Weights of a small multi-label audio tagger: widths [96, 192, 384], 9700 steps.
Rows from block 5, named by matrix and row number. Rows with one number belong to one attention dimension. Each number is 500 + 25 x the weight over its row's rms, rounded and kept within 0 to 999. All counts start at 0. Numbers have three digits each.
# v: window attention value (model.blocks.5.attn.v.weight, 192x192), inputs 96-191
# proj: window attention output (model.blocks.5.attn.proj.weight, 192x192, transposed), outputs 96-191
v.24:537477490448488497540500450512494488482491498500505472494507496475544496464476465479490473494497474526506507478534469498467520499537514454492510467521484482526519478516466513569470540514502473508501496515494489486436546483478541497507487560514529512510521508510533509454494483544503508502
proj.24:455500476533490484456489494442505459477525485498474500493500504516495492490440534501503505495463501546474495538511478519496521476488500483488502530506527504472508466497524473510508499510531457450486501456495489501506480535455490512469499492514426496543560487515540480502466510518562510494
v.25:541541509482532566538514485500524492472451516493458530518473535476538499491460477489525505529493450495487544508458488428549534540516534456516467496492471480501504477515463525496477466500489538504465510456454505498450527516490499518501507532539503499538478506526489485494501521482516498468
proj.25:513491507544493484507484519476505492479515469494477488496518505516500486505456505481456462462528524541472496541557435504479511498483499506490525536500508493534489481531517487546510494489511485474457502504497484460513491502499501483500510467514489524530559518501531515515507558511502524483
v.26:538496480504520503498509572493540511474442504542489513531487513512454497508499509469519467497486514486490545519494518507469499510499545504529512498499496506491495479496483489453504532540487501521473520500489494495444526542513540477482501519506480488493498499484530516549483497483488454482
proj.26:533514522495512542498511534473484517501478489502487482551506486509511501500512474493496500479524496499466497482502517563508518508471459497518532502494459492495542532544469501525423494483559522487497445485504513477465521475512506540486513437494495536480489477489470486518543509486496516535
v.27:496501515463529486482500463493529487475497467500506517508495535483552477500464482496498470498559475498512496543476480512460490496524468494535513517494558522454472518486525508511483509509529491517502486543505429503484478506522473491535452489531458534482512472500485491493528500489443432528
proj.27:474528452524538481487473500480496466499538602478498500501471482539503511488474466507497497497528493546467545471485498453477507521470530509544451506498520521526538471516543499510531503499467499531519515481507503485524526511501490509545519513502561504525490505441519489498477485485562488492
v.28:494508495509503484502502497507504510485494494550507512523479520466491492534495482509496545498531506468477534512488517498487509472464516497529502474479500525447503509520484501486523528469530509483546476557500501506479489535530515505451514531479448527520488492475500510500517475519496516557
proj.28:479509485510470465520480515523542502509489517524530497493508479528434495465530502470548489494509509524506480477506502505518526489538497501477501478534497490508494483510526550493496496498495491484463531471498495486504507459497492511494497503540513494520502486511488471503513500490502483498
v.29:510430488524486465553491488500477504503497508515513582473478470492455500497550522477480499509474500505504524532567482507475517524447517506523498478514495513453508482478492484504489497478523539499480487520480573498513522491545487509487537488519464482513531496488483493525526477526476501494
proj.29:492502502473481504499501548491551500508465480543503471521507506455462476447514506483557510522479494509516455500494502512522509514513494503499456534459569511505500561484463553460538538512467477520509514470501448524534524503486491459519452497515497493495469512532500510509500484473525501491
v.30:508498499549507493544533489475504498487498520509502517488523457467490494521549441508473519514513544468517509461513493478472534512489500454518492505497493500481485496513590466504496465500511543530524488483509510501491475530495513501497501463520467463506501469502485487500490500484501527484
proj.30:499500527504508471533477509542538480509505536502508472462471492527489505507564503477526487501496479496491494474455488446514502498492511530444509490529544464532494511520500564474526525476457479500497499505488496477525530494505496472476538514495545496501478528488478507498484504487503491479
v.31:521485494498514497485509483519485510488501531518485519496461522506499515539521511488492520511515490459520473427489513494502516536513522456530502499461497501508492514551488530511492540521505456533530473454502487519471524521490546513494498506432505522499472473500537503479461524483541535519
proj.31:508510539540516504496511477555483562496533476461480490482504510509491530497511550512484493466457523517516493516499486517498500464548486492470537501525473477488493451493531485523491496463544504458440543543465489459523432476499500556499514526517474481522525496490521472500489500541486521496
v.32:491509452458496514503457510460494493525521497491484515525541488480488501471432477505445542533506549539535486518514506563521437455502489466487491480500498483503482496502524483500496467515517482507535531534486499467454543504493479492499506459497514485499559549511508508493449461490486499505
proj.32:519507492510517452502497472481490420517495543496542490502503467501526501566505491513497493504493446504496569453466514484496539468494516526489496455529497522476514508515501497534461482516489516472509485446546497531484486529492508493470546548500479511500467452521497491470462495474499516557
v.33:479498504504479539495481519492544510504463512528516484539508512500488495532531504499492514525487550510486517505491530489509456510437495511498512502487487511496490462504524530492545487497497461501492478514516492507512505550505519480479551489479496490487464511502504505507458480512523514491
proj.33:515492556465464520503524529537453470524476493512504515516505486506497527501516475536443479486502510495508472465491515495517500489559480478500506492499479486513489561467494511525441510510521494512507570517504510462525513454504461514495469493490482499447496460531463466511523510467479497512
v.34:487479516500508580490531536507471520503468507504502524485488529530478479496475563516455530490509522518516508493529494500513489505459457511507457494444483497536502482509501519500518501512495522487467474454512503503459492538505475499496495476485498505488524496530545499477512548500538520532
proj.34:566505519532489508489538506507454412515475494480507499504522524453492482509492486539435481518498510531505464463519476466503521478515468486513501528496519509496478538503501526579476498500450488506474540535499467499539467483499502477471499478512545528499508480541511501502499527504459542487
v.35:512500498498502482535472456493507496524453468518507531454546495496523498477512473508511510505488442505498518540469496497433503529484479505539455492484509503472477486485519535499451490512499500476496556468508487555455515542500504493563484484579494498520520487542513503526510537494497462475
proj.35:454504486585496483477482507484500527515512506480487494511436503495526507516457532450513522476498493534465505524510479521489512505469496515494489514453505520488526461526524481470515520483497486490516426506501508508486505521496531503477549477480517482537514484455479519478468486535514519484
v.36:461513517499487519502463479544490500509491479478537496512512488514493561498481547479540508482509443501548507496486522474491495543508523474517479457516484534484515512451481519514501423498504504459484535518430440519492523501499503498516490464488522519516515473494505491514513551482544488515
proj.36:474504482541457470496507485504499571499515464488489520481472536465498508492466526503524520505469530502513467552544467566481476508515472470503501556455470486489497444490542433470503523485511507503517491476500501521507472517525532499500508497503504474522502513466495516466505472554488467454
v.37:518527510511516546523511503494521512491461504483490491584526532450508483558521502539477561503478543492456524446453516496464474467507533477526507530506485508540504502509504527503511531481499498474541544564479475514457509526489501476483470464522486496455525501491522498465538519499512505470
proj.37:478491475486458499475458526476502477493485499486496499480478491535513474534500491465514502481526496526538497502501517547535500507499486468486563521539468424517514461506517484487456515462508553524514421471490556503518528494504493513454523474470515550541498490489493495494488513513496512519
v.38:513528495499480518489515536503495495487532506494507487500509508527536506506504510507492497501508540492454511513527465506556494512431479543465492532501502500490490495542530460475487477505511476500537450509485536484547482496477514478527486535520455503458471500479429501497499487500516498486
proj.38:488471500457545494513543508536512504459489531548509508503509499526471446452487475519508480543509486476479466492464501463495479523544520492515506467526513486510510540447471485444540496522525486586519541508488520517519508532525488521506462487504487490429521555487514465511538517497532465496
v.39:522479546489510524499499475473456496473518471505521540521510468505546512513469501481494496545485489431501468510484472535494503506503520503491509535535470503497506509468517485507459491463497502499521454519480509499496509467468470498517471480532469510524492479477509509491524427500459455466
proj.39:497494502475540455485493485507547470492536543504537492502512501493486496468504477513513494500526467490529569494503504423501497494489518513490450471505525528490500509508516528498556501518493532538457537494504495534480500502512500462531492570506509505542443515506529510494485492474525484498
v.40:516505488513484511524497500521501502506500494509498515507543545496466474441507500499491534502491486501487547496528514497543530488462508498504440484482473480576498500505499515480497511511491484443520514491436492525513548500541511506482486543476495469453504510509505492523556553503506481472
proj.40:497467464494501501500531507467514492481447479506501488544514524511506471521458489514517493486510521514489437506503501568464495501509504442504511533484510488507493513507479482529514500515480491473504469462534496519492457524506503489527467423480506510500523514484496507502488521518521480531
v.41:517485499458515517518503490498488497482512487469480512529493526503524488488500494563498551503529494519513545497510487515560510489519563464443473491508517543517508528485531485537491444502496511487521510513482488498470504501501513526470508477505449541489523514505470487497485459512447479498
proj.41:522536485552494459537497460487506504498512612474521504475505468511531537514487476478534473487502487531490528479489476468470500520471505505537505494476482469530498443537552498528486498479507508475489506493499521488510509478500537482491578560503517534548506484468499494486504505485496509479
v.42:534501507544508527552520501501524500485448511478509476456474491479499539501504536465521506479512503492495499492475483478483501502506517489478488523497470442521502493522482520468486519529523501519450527466525539523535463502514510500499467510501471518524500509501505472511532539480510525486
proj.42:499467500500512544461492554453493508485508436477459495508493520560487440509471491504472508455530489490501483512518513491509534488463508502485566537506499504519507530544474525493492489516515509490482434529482519499464502505472509496503477454487504515479506516525564502517495512494500538510
v.43:513487487490505521462499489487532504510421520518488530540480512483472470484482514488514476519499522518480501542503497493530494498508531513506488469486502491486500475438498498466529493501505512531462488471486516506479514503533487489503534531500497528471424535486494521520482523493500488505
proj.43:563521526502495526515501507491476442489466488482491508521539483461494519525527458517452466480519520516496463487513499508512503506508482478527495526492492506526460551503492542553466504513487502508520569469541486450529552463491457469500458465509496496487499474547466500524505531486487502499
v.44:496495496515505496515504502516526495467507462500499469439499486503540490515506518500478508506522500500516519466518506510476517528534530501487489517482528454548507507494492504498477505505486489492478514507517467548513483492506487492468476525521482491477510496479518482513563529502479436470
proj.44:519477464495539536452501502439507511492526515460490494500512517550508496499437507517498501495491500496465498487488524481485505504447501495531513557497509507518506501542490520508512497515505495477502434500515526498474469553511500480516480470481508547495498530483559490525483503496538505499
v.45:519496517441468508463493496512488503496488457514483505515503508457553488522528525565493536533521524499534475487525495516492525524491504512483534534516534479502481491467520530494469522479484472458485429499482466533481508501510489477519497485505473532504492524516527466419480480493469423512
proj.45:481503497484523493474514505530492507499557586461490520487503481509498505488479481503477474529452508543499501487497502463506495526539486498573487526496494493500514449464537465507514492490554518571498593498503521490550482496508491496478476549527464499518485490485516445506514489505525527477
v.46:532523509504508500494492500458478524461492467503517515528482490507485523500549528513535505500515518454500536484508487486482539519450509506512551554519528503494476494504511505491537431496506542485504531478493462499505491525503497487549497469509508507463496472489485478536481488443443494540
proj.46:499498491463501519546515528536535582489496546511471502466482478520523480507527461468513479503509489484505479492489488499491486579485505515515505531479497465531501519527486506475475494461503525564500481531475530493530562434520512498512508498529574521490485553442499500500553504477480510467
v.47:484521521456511444469448540518548509506491495513492514490500498476513480520522495486504540476525476544535518516498505508540514486538525484505512447448509538442495500471500537482498516493510490483482485512505467507528486523496490515484510512446518522516483516468479485488469504517521539523
proj.47:514514497540456511545484431558485504497508487470518523448500467453481525505469543490497510489442551507491482503519480518478518484513477511509476526482488524509467465484549494510501485490518500450509559466529485447520489481509503498477492523532487468484511507500462486500530487488466517475
v.48:492503500518517496501469430495506508485485499533500490474475487495494486497490431518500482470493461478562503514493527500442508525530522475504509477487520488506473540480473505507489484504497510529476491462563472506476483501507501490490532497488472462523424488490485496530528507490525498504
proj.48:486550535528498531497510472503465573510489500465490510507486499509491614523524514465508514459521528476485528499493505501515496484498473526499503490493457535497495461518523508500491485498520498450486517536495494462463499465475500530505516503491480484530502442471479507510489484533463497498
v.49:502540509491541472473545508503521511451517465497498485491550501529502487503547477497492530490486503502546500482531506483486529520492502486491525502504513462539484501526452517549473505496455451474493504503512448520505542518523506461502566509473488450490505530510494467529501479512484468508
proj.49:502510525483502515501521503507464532502502556518475513526526477548477537477488505502477486501501480501491509485493502504489490489502491511533497506476513529484551501496501448526482494497575497478480496518501501513482444500497496552532491502545461539504493490468524461502512504484500521511
v.50:500505503519495507506485475553481499488454506496502500497482490481484522502524540503494535501496471493462519487489503481558512511487573446519437481505497524443511521488549496483475410494495528466493513523423533500484524531484498531466492486510518527488503449491494508499522500502566506459
proj.50:510489496544456448522484485510549540502511469492503485481511532478487501501487534486555493502485534536498470556517469565479483501522499474494524539482492455543479441503528494491500529492501504461498497426508493495513472545528522431500500491490489513528524530502484500501504511536496469475
v.51:473492510539518489475473448489525516478478502527506500489520486500490495507478469457477492515525523494506492513529485508523481468494536494501474507517511482507486464495513462534474450509536466508526523529503522487500503509545510505529504435515440496476525501484474503491531527499484486469
proj.51:500543495494485485483476498511503521482475517461485479492494490531493502537500526497538523473537445496501510482439500556499516492531515517499499514491528505508535525543482501503493514503505513461519455431511488505517512544481496514527492507495514523502455485489502506491442474476528488544
v.52:509519508534503509474482491502508495497455486468531490515520512503476535503507505431514541500488493504497499505486511500517482514492487500489476479456491522481504504538533543508514482512504418499551549456493531557504517533507483516501500465512477536476488492500501481520446515495520501501
proj.52:513504527555480466509488457539483496487502481485505503482431491487504506533499531532486508469494484505512488503490458504471504457511511498463500483489475508499489501499521492512483504471524535438471477547511505475491462476516538545507548521499521447502500499468483505454493486524459511493
v.53:488507499490518498500494463499503490500492482508536458488474490480559497495457487514519515477553494509522473515474507538485500497495512473500498547501549477467488520505522506484509499497518484509485510496528487533517467490472482513493464481476493511524508493493486507500503501498491487517
proj.53:460486462529514453478454516490528485509551503479538496486464498593498503525483507514510527498489500481484548474500523433485518485472519520487479455520484541492526501527514531478501479511504520476501462486503528500461494534505498473509513521514534471502487498480524493478485447472521469498
v.54:519484511509495484554465516514527509503497517531493509447491478492529470505502495519527482496509429465492521487515526480529526498531509461561486462480495535500523505511499501493475516495528519466504508567463447514493491516503492527469488560509489493518478468484485550515523517517483505523
proj.54:487500448522502495504496478506528575519503463505508511493491509469509511478469516475537503452499579522493474533559479516466482508492479497499499514472492502522475428505513506466540496488501499486517504474526492487497500514527495487497490471481489488506524542484501486523517484501505470459
v.55:547490491485503526554517553484488498541524492490513527504487493505536495474508544534569513518506492527502498525479487497524505512493509485488498516502498453505514509477519526422507498492503556505416478462496519501466506498493454507458502532481510525522497452496500519498485499489482509509
proj.55:540463520498528512516505536497523464510506460517519497506509511469503472478501474507445473524483527499500501508541497436501502516457501503501476499494500517505460525499469533507494491509464502534500520516513492490507502506526478402499473490524540515457505550510518507540537526469491517450
v.56:530509496549513486549482493504517503506503503516487531491494494507526476512522508523520502541456391473494480475458503493502480552506484523513503502500486496551494475516523507491461508503511517500500533488485523586484516496483485504501491492497525508512499474508490494491485507499507527449
proj.56:462483547498525536512500517516494584521502440508528488498473529487527524494484507485477511446507532498516501558524530503500454496473493513453465482469535522507490502474490483451539508481469489513503496567470506531503462507506509490516509491484519466508515530465522543489493509499508519488