{
  "gain_aug_db": 6,
  "input": "log_mel",
  "conv_stem": false,
  "shampoo_beta": 0.999,
  "epochs": 15.9
}
Rows from block 3 of a small multi-label audio tagger, named by matrix and row number. Rows with one number belong to one neuron. Each number is 50 + 10 x the weight over its row's rms, rounded and kept within 0 to 99. All counts start at 0.
After each neuron's rows are labels from the 100 clips, of 14976, where the neuron reaches its highest value: "top examples" is what is common among them. Only what is clearly more common there than usual is listed. The data: synthesized solo parts of chorales (CocoChorales). In brackets: how many of the 100, against the usual share in percent.
# fc1: MLP up (model.blocks.3.mlp.fc1.weight, 576x192), inputs 0-95
# fc2: MLP down (model.blocks.3.mlp.fc2.weight, 192x576, transposed), outputs 0-95

fc1.552:59 51 42 53 52 43 55 65 39 65 39 30 61 63 49 56 48 56 52 34 65 48 69 56 47 46 39 36 45 49 48 47 49 63 55 31 65 51 58 52 41 52 58 47 42 61 58 46 36 58 54 44 40 47 38 45 38 37 63 56 60 53 48 62 45 47 45 65 46 47 42 51 34 55 47 67 39 57 74 57 51 49 60 34 48 54 56 45 58 48 50 53 53 52 24 41
fc2.552:38 43 64 54 61 63 57 59 52 60 50 45 49 57 52 66 60 53 38 50 54 55 37 55 53 45 63 67 41 54 39 58 57 35 56 64 40 52 32 55 58 44 86 46 46 52 57 21 65 47 55 40 54 41 57 40 52 53 71 54 40 33 52 42 50 78 69 46 55 42 44 59 62 54 51 47 46 64 28 48 41 57 38 50 49 60 48 35 46 51 53 39 43 32 54 64
top examples: note G#4 (37 vs 9); oboe (33 vs 7.3); note A#4 (32 vs 10.4)

fc1.518:40 46 55 49 36 52 33 37 51 25 34 46 64 61 37 48 58 45 69 35 62 49 52 39 64 48 57 46 47 44 39 69 67 51 66 54 55 65 39 51 35 51 45 34 48 48 58 59 34 29 55 48 49 44 49 39 47 52 29 40 41 45 46 44 50 55 40 32 53 36 56 39 55 35 54 45 41 40 54 42 29 59 42 64 63 50 68 47 45 52 35 46 61 68 37 52
fc2.518:50 59 44 41 73 53 52 60 42 52 58 59 47 39 61 58 39 41 62 66 44 49 41 46 51 49 49 44 55 67 65 47 53 44 43 47 54 37 64 41 44 45 58 49 46 52 55 48 54 53 40 50 59 52 55 40 64 65 51 59 66 57 54 60 48 42 66 53 50 52 32 60 35 48 47 64 33 64 37 54 73 48 49 51 60 52 46 42 76 52 52 48 56 52 38 28
top examples: viola (50 vs 8.6); note E4 (49 vs 9); note C#4 (39 vs 12.3); note F#4 (30 vs 8.5)

fc1.568:51 48 68 54 45 69 52 62 77 53 59 50 67 34 51 62 59 53 52 32 32 64 59 58 57 38 45 48 33 49 45 57 43 52 66 18 16 47 61 43 53 62 57 62 39 58 38 46 35 49 40 37 52 36 53 54 48 56 52 53 59 41 46 43 47 59 46 52 58 57 62 46 20 47 55 50 48 38 43 52 55 54 49 47 50 60 57 43 54 44 50 64 41 54 30 45
fc2.568:16 57 32 58 47 53 40 48 50 23 18 55 58 37 71 52 60 43 38 41 51 55 56 50 60 33 47 48 21 68 40 45 50 49 51 58 51 28 45 63 48 42 49 59 60 51 51 42 52 42 61 53 49 53 78 39 38 48 47 46 52 52 68 47 48 62 54 42 54 49 47 39 62 72 55 51 69 66 53 47 49 55 49 56 59 47 57 61 56 46 36 45 52 64 67 35
top examples: note G#4 (50 vs 9); trombone (36 vs 7.4); trumpet (31 vs 8.1)

fc1.209:74 35 33 52 60 57 33 23 55 45 51 53 35 56 58 43 31 51 63 54 41 77 50 45 47 66 43 55 46 50 43 63 47 48 46 56 51 43 54 57 56 37 32 52 47 40 50 45 34 62 44 50 34 56 40 54 53 38 51 36 40 60 62 25 40 56 51 43 60 52 50 64 55 48 50 55 47 55 61 52 59 42 41 51 59 50 54 55 56 48 45 46 55 62 56 57
fc2.209:46 53 32 45 55 49 47 53 74 36 44 69 51 31 53 54 59 54 42 52 57 39 77 52 55 50 42 46 56 49 44 31 55 60 52 29 56 51 58 65 66 84 43 53 74 44 23 79 58 49 68 58 54 62 51 42 48 60 52 49 39 46 55 67 49 53 56 49 50 65 50 47 55 54 50 50 44 45 53 48 43 50 54 64 60 44 52 46 66 47 53 24 40 30 50 44
top examples: bassoon (51 vs 8.5); note B3 (49 vs 9.7); note C#4 (48 vs 12.3); trombone (34 vs 7.4)

fc1.175:69 43 56 64 51 62 47 66 31 57 57 42 49 49 57 51 50 42 44 43 64 52 54 52 51 31 56 58 52 56 52 43 54 34 55 45 48 53 58 33 46 44 51 50 44 46 61 43 51 35 41 44 45 57 48 62 49 52 46 50 49 76 49 44 52 40 48 39 59 45 46 59 51 62 60 51 50 38 75 47 43 51 57 52 72 34 68 72 59 46 47 40 40 54 58 29
fc2.175:46 69 36 43 67 49 57 62 56 41 60 51 45 40 53 49 55 65 52 42 52 56 39 43 56 75 40 50 59 51 34 54 40 47 69 50 31 56 53 27 63 47 54 46 57 45 44 53 53 55 62 62 67 47 66 38 53 54 51 55 58 38 38 52 50 39 80 50 57 49 31 39 57 59 47 31 39 49 49 49 53 45 50 50 47 51 39 48 48 49 49 55 49 58 52 59
top examples: note G3 (30 vs 6.3); bassoon (26 vs 8.5)

fc1.203:50 63 63 61 27 44 49 47 58 49 59 50 53 64 36 55 65 44 48 41 34 58 48 61 43 51 48 46 35 48 57 55 45 54 72 46 39 68 37 36 54 34 51 41 55 47 45 70 47 41 45 48 54 51 63 54 50 58 35 49 59 51 24 49 40 37 61 39 55 58 61 69 45 43 57 56 59 46 28 60 43 50 32 62 63 41 33 54 51 47 59 51 62 30 41 51
fc2.203:59 49 35 47 71 45 47 45 51 53 48 52 43 50 65 36 59 37 49 43 54 53 46 35 75 45 51 50 59 47 53 49 51 57 30 55 47 69 53 38 50 47 63 65 60 41 62 47 43 64 48 51 53 58 40 43 48 63 59 46 74 66 56 56 57 54 52 61 44 53 60 42 49 52 48 41 53 68 58 47 48 64 72 25 83 49 50 41 33 40 23 42 45 54 50 47
top examples: viola (75 vs 8.6); note F4 (73 vs 9.2); note D#4 (29 vs 11.5); note G4 (25 vs 7.3)

fc1.138:73 57 65 35 49 42 32 61 40 25 44 52 42 35 51 63 47 61 53 44 56 51 46 58 30 34 57 59 54 57 44 57 63 55 65 56 42 36 37 68 46 65 39 55 51 51 34 65 65 42 48 57 57 59 45 43 61 45 61 50 62 39 45 50 40 48 34 46 62 42 50 48 70 42 55 61 46 58 42 54 43 51 38 39 47 50 43 53 46 37 59 56 42 66 41 42
fc2.138:20 64 48 32 72 39 52 26 53 50 81 46 52 56 48 40 56 53 59 61 57 42 52 38 58 63 46 54 47 40 39 72 50 50 55 43 60 53 27 61 63 51 51 47 50 57 54 55 47 45 41 57 64 48 44 48 49 60 44 50 42 55 48 43 52 46 62 48 55 49 26 33 48 47 51 39 47 49 52 58 54 43 57 44 60 47 50 48 34 41 46 48 38 40 59 44
top examples: bassoon (34 vs 8.5); note A#3 (30 vs 10.5)

fc1.23:66 51 48 52 55 78 64 50 42 49 39 45 49 59 52 48 36 65 34 44 53 50 52 54 56 48 62 31 33 27 50 42 56 35 55 59 38 47 60 61 63 60 28 38 59 42 48 46 55 59 50 69 54 65 41 54 45 53 64 48 58 42 50 51 41 46 51 53 44 61 38 52 42 38 48 62 45 50 42 51 65 55 51 60 57 52 48 47 51 39 50 46 52 46 30 50
fc2.23:46 56 34 40 62 49 43 56 54 51 56 51 40 47 53 48 59 21 55 58 64 50 25 31 36 51 46 58 60 45 29 54 59 59 52 49 43 44 49 43 60 40 68 56 40 48 56 49 61 49 54 41 61 36 41 53 52 48 42 51 51 41 62 45 55 49 69 55 48 58 31 66 52 55 39 40 60 53 53 52 49 53 43 39 48 48 61 48 57 59 34 29 43 58 74 44
top examples: viola (93 vs 8.6); note E4 (60 vs 9); note D4 (31 vs 12.4); note F4 (28 vs 9.2)

fc1.102:43 52 46 45 45 46 44 85 44 60 49 46 72 55 45 48 53 55 37 67 44 44 51 45 40 65 65 47 48 33 37 56 47 32 47 57 53 55 44 55 41 41 50 57 47 47 44 45 51 51 50 67 53 59 54 54 67 62 45 35 50 59 49 46 53 55 54 52 40 52 65 37 46 41 47 43 52 48 27 43 50 36 45 52 39 44 60 43 48 45 47 53 40 40 45 50
fc2.102:73 45 48 52 42 46 63 53 55 57 48 45 47 51 58 51 44 36 68 50 32 75 52 46 46 37 40 50 47 48 68 38 61 49 52 59 48 50 52 55 66 35 52 62 40 46 35 63 47 57 32 37 77 19 32 38 35 43 52 58 41 47 55 52 53 48 39 36 55 52 52 54 53 33 51 38 35 43 52 65 56 47 46 51 47 61 39 54 56 53 28 59 63 65 47 54
top examples: viola (34 vs 8.6); note C#4 (31 vs 12.3); note F4 (29 vs 9.2); tuba (28 vs 8.5)

fc1.374:71 59 65 70 44 56 45 36 54 44 51 32 54 62 55 60 50 46 41 41 50 49 67 40 48 52 45 47 41 48 44 59 61 45 77 52 46 35 49 51 41 48 54 40 40 36 44 52 35 61 59 68 46 51 54 51 53 48 56 38 56 48 73 58 42 51 53 63 56 50 56 55 39 59 50 60 31 45 33 55 42 46 52 32 44 54 45 39 51 48 42 50 50 53 61 45
fc2.374:38 38 37 43 61 32 60 74 64 53 39 52 46 52 54 52 49 42 58 56 49 42 57 56 58 47 49 65 43 33 50 39 43 50 40 41 55 50 50 64 62 61 50 56 49 41 51 66 62 49 23 48 45 48 55 41 58 31 65 58 59 50 80 50 60 52 45 67 62 39 52 58 41 53 34 56 53 54 60 21 53 54 52 59 55 79 47 43 60 38 44 34 51 55 46 45
top examples: note G#4 (31 vs 9)

fc1.27:33 58 55 50 47 44 13 53 45 41 32 50 49 64 46 52 46 58 50 55 46 62 38 55 56 45 36 48 45 64 49 51 50 47 54 52 41 45 69 54 47 46 57 41 55 57 53 45 29 50 46 50 52 57 33 52 50 56 40 48 55 57 52 24 78 69 73 54 48 58 33 54 44 63 49 21 52 46 49 47 46 49 51 55 25 53 52 56 42 48 41 49 51 57 52 50
fc2.27:50 51 60 63 38 37 75 45 40 43 61 67 50 48 61 41 48 58 47 50 57 36 45 49 53 52 42 75 53 52 77 48 54 29 49 55 42 61 42 44 46 57 47 61 46 41 66 64 57 45 47 39 43 57 48 63 62 59 50 45 26 40 55 53 27 56 47 52 50 42 51 66 40 44 47 60 30 59 62 64 48 51 37 45 58 51 51 45 79 29 45 69 26 35 50 52
top examples: viola (84 vs 8.6); note E4 (69 vs 9); note F4 (37 vs 9.2); note D4 (36 vs 12.4)

fc1.438:67 62 36 69 50 54 35 39 37 54 47 51 73 40 43 53 54 45 47 49 41 48 45 45 49 50 41 56 50 44 52 53 57 48 61 44 58 45 44 56 50 63 62 62 50 59 61 54 38 47 18 54 52 51 47 40 51 53 37 53 37 52 33 51 53 66 62 61 40 46 42 60 39 45 33 30 50 43 44 53 65 63 43 46 44 51 53 37 36 50 56 46 62 54 67 44
fc2.438:51 29 57 55 56 35 70 56 59 38 60 39 42 51 53 49 53 50 50 50 58 46 52 58 32 51 61 37 55 70 57 55 59 53 49 71 47 66 54 68 27 54 56 46 44 44 25 42 74 53 56 42 50 56 44 46 47 43 55 36 42 47 51 61 63 34 36 39 66 44 62 59 67 38 39 53 45 50 60 49 26 43 63 47 50 76 53 60 39 54 51 50 49 53 39 48
top examples: viola (59 vs 8.6); note F#4 (28 vs 8.5)

fc1.78:52 69 50 44 30 66 18 35 47 30 66 41 37 53 68 55 45 37 48 61 59 42 53 43 51 51 50 56 48 50 65 62 62 63 55 50 69 51 55 42 41 28 41 48 48 33 40 63 56 60 35 58 70 49 43 59 57 32 39 49 51 60 45 50 65 51 39 50 42 50 27 53 53 58 52 44 52 49 32 59 48 49 40 51 56 32 35 51 70 57 43 52 37 71 42 40
fc2.78:56 50 42 48 51 61 42 34 30 52 44 67 56 56 50 43 25 38 51 67 40 56 52 60 43 60 49 45 53 37 46 50 56 34 57 61 51 62 43 65 47 52 49 51 50 44 41 38 54 59 42 54 42 49 59 51 55 48 49 25 52 43 47 50 47 41 43 27 48 61 55 38 70 42 51 58 35 54 48 55 54 67 50 57 49 39 48 48 51 46 45 39 56 35 56 41
top examples: note G#4 (44 vs 9); horn (31 vs 6.7); oboe (28 vs 7.3)

fc1.106:39 26 44 59 48 44 52 60 52 64 47 76 59 42 48 53 42 54 58 36 43 43 60 65 40 50 53 27 63 39 46 62 55 31 52 33 37 51 62 63 55 51 47 61 48 41 33 55 54 32 36 64 57 38 53 52 45 56 31 26 49 56 49 50 57 62 55 47 39 40 59 62 50 40 50 42 58 49 48 46 52 34 46 54 41 56 49 64 40 54 50 49 17 59 51 41
fc2.106:64 44 61 26 50 51 41 56 46 52 45 46 40 38 55 29 63 37 46 66 57 44 37 58 62 56 56 56 50 62 63 54 56 58 48 88 46 51 52 27 34 53 63 56 66 65 40 40 49 51 57 36 23 50 54 46 53 69 43 50 40 53 44 55 35 45 25 44 45 44 60 44 44 58 54 45 47 53 55 52 48 51 58 52 59 49 53 49 54 47 58 38 49 45 38 53
top examples: bassoon (25 vs 8.5)

fc1.213:51 46 30 46 35 44 85 43 54 66 36 46 54 60 51 50 51 37 49 40 45 55 48 60 34 31 63 40 51 65 54 46 58 49 55 56 45 47 58 42 48 42 50 46 36 68 47 58 53 58 38 53 48 75 38 56 54 45 56 44 39 52 36 59 54 42 52 59 56 59 73 56 38 44 51 49 49 64 85 67 39 70 37 40 54 62 46 61 65 34 40 57 56 49 41 49
fc2.213:40 16 54 52 46 66 48 50 59 52 60 41 39 74 64 52 63 53 55 52 55 54 42 46 43 60 37 61 37 54 42 37 54 48 52 47 48 47 44 53 55 40 47 56 60 60 46 60 54 50 44 51 57 45 48 47 48 60 56 77 53 49 51 43 56 87 40 68 49 31 50 46 50 50 40 46 54 45 22 49 44 60 50 43 50 67 51 55 46 37 50 55 53 50 59 66
top examples: note G3 (50 vs 6.3); note F#3 (48 vs 4.9); note A#3 (47 vs 10.5); tuba (42 vs 8.5)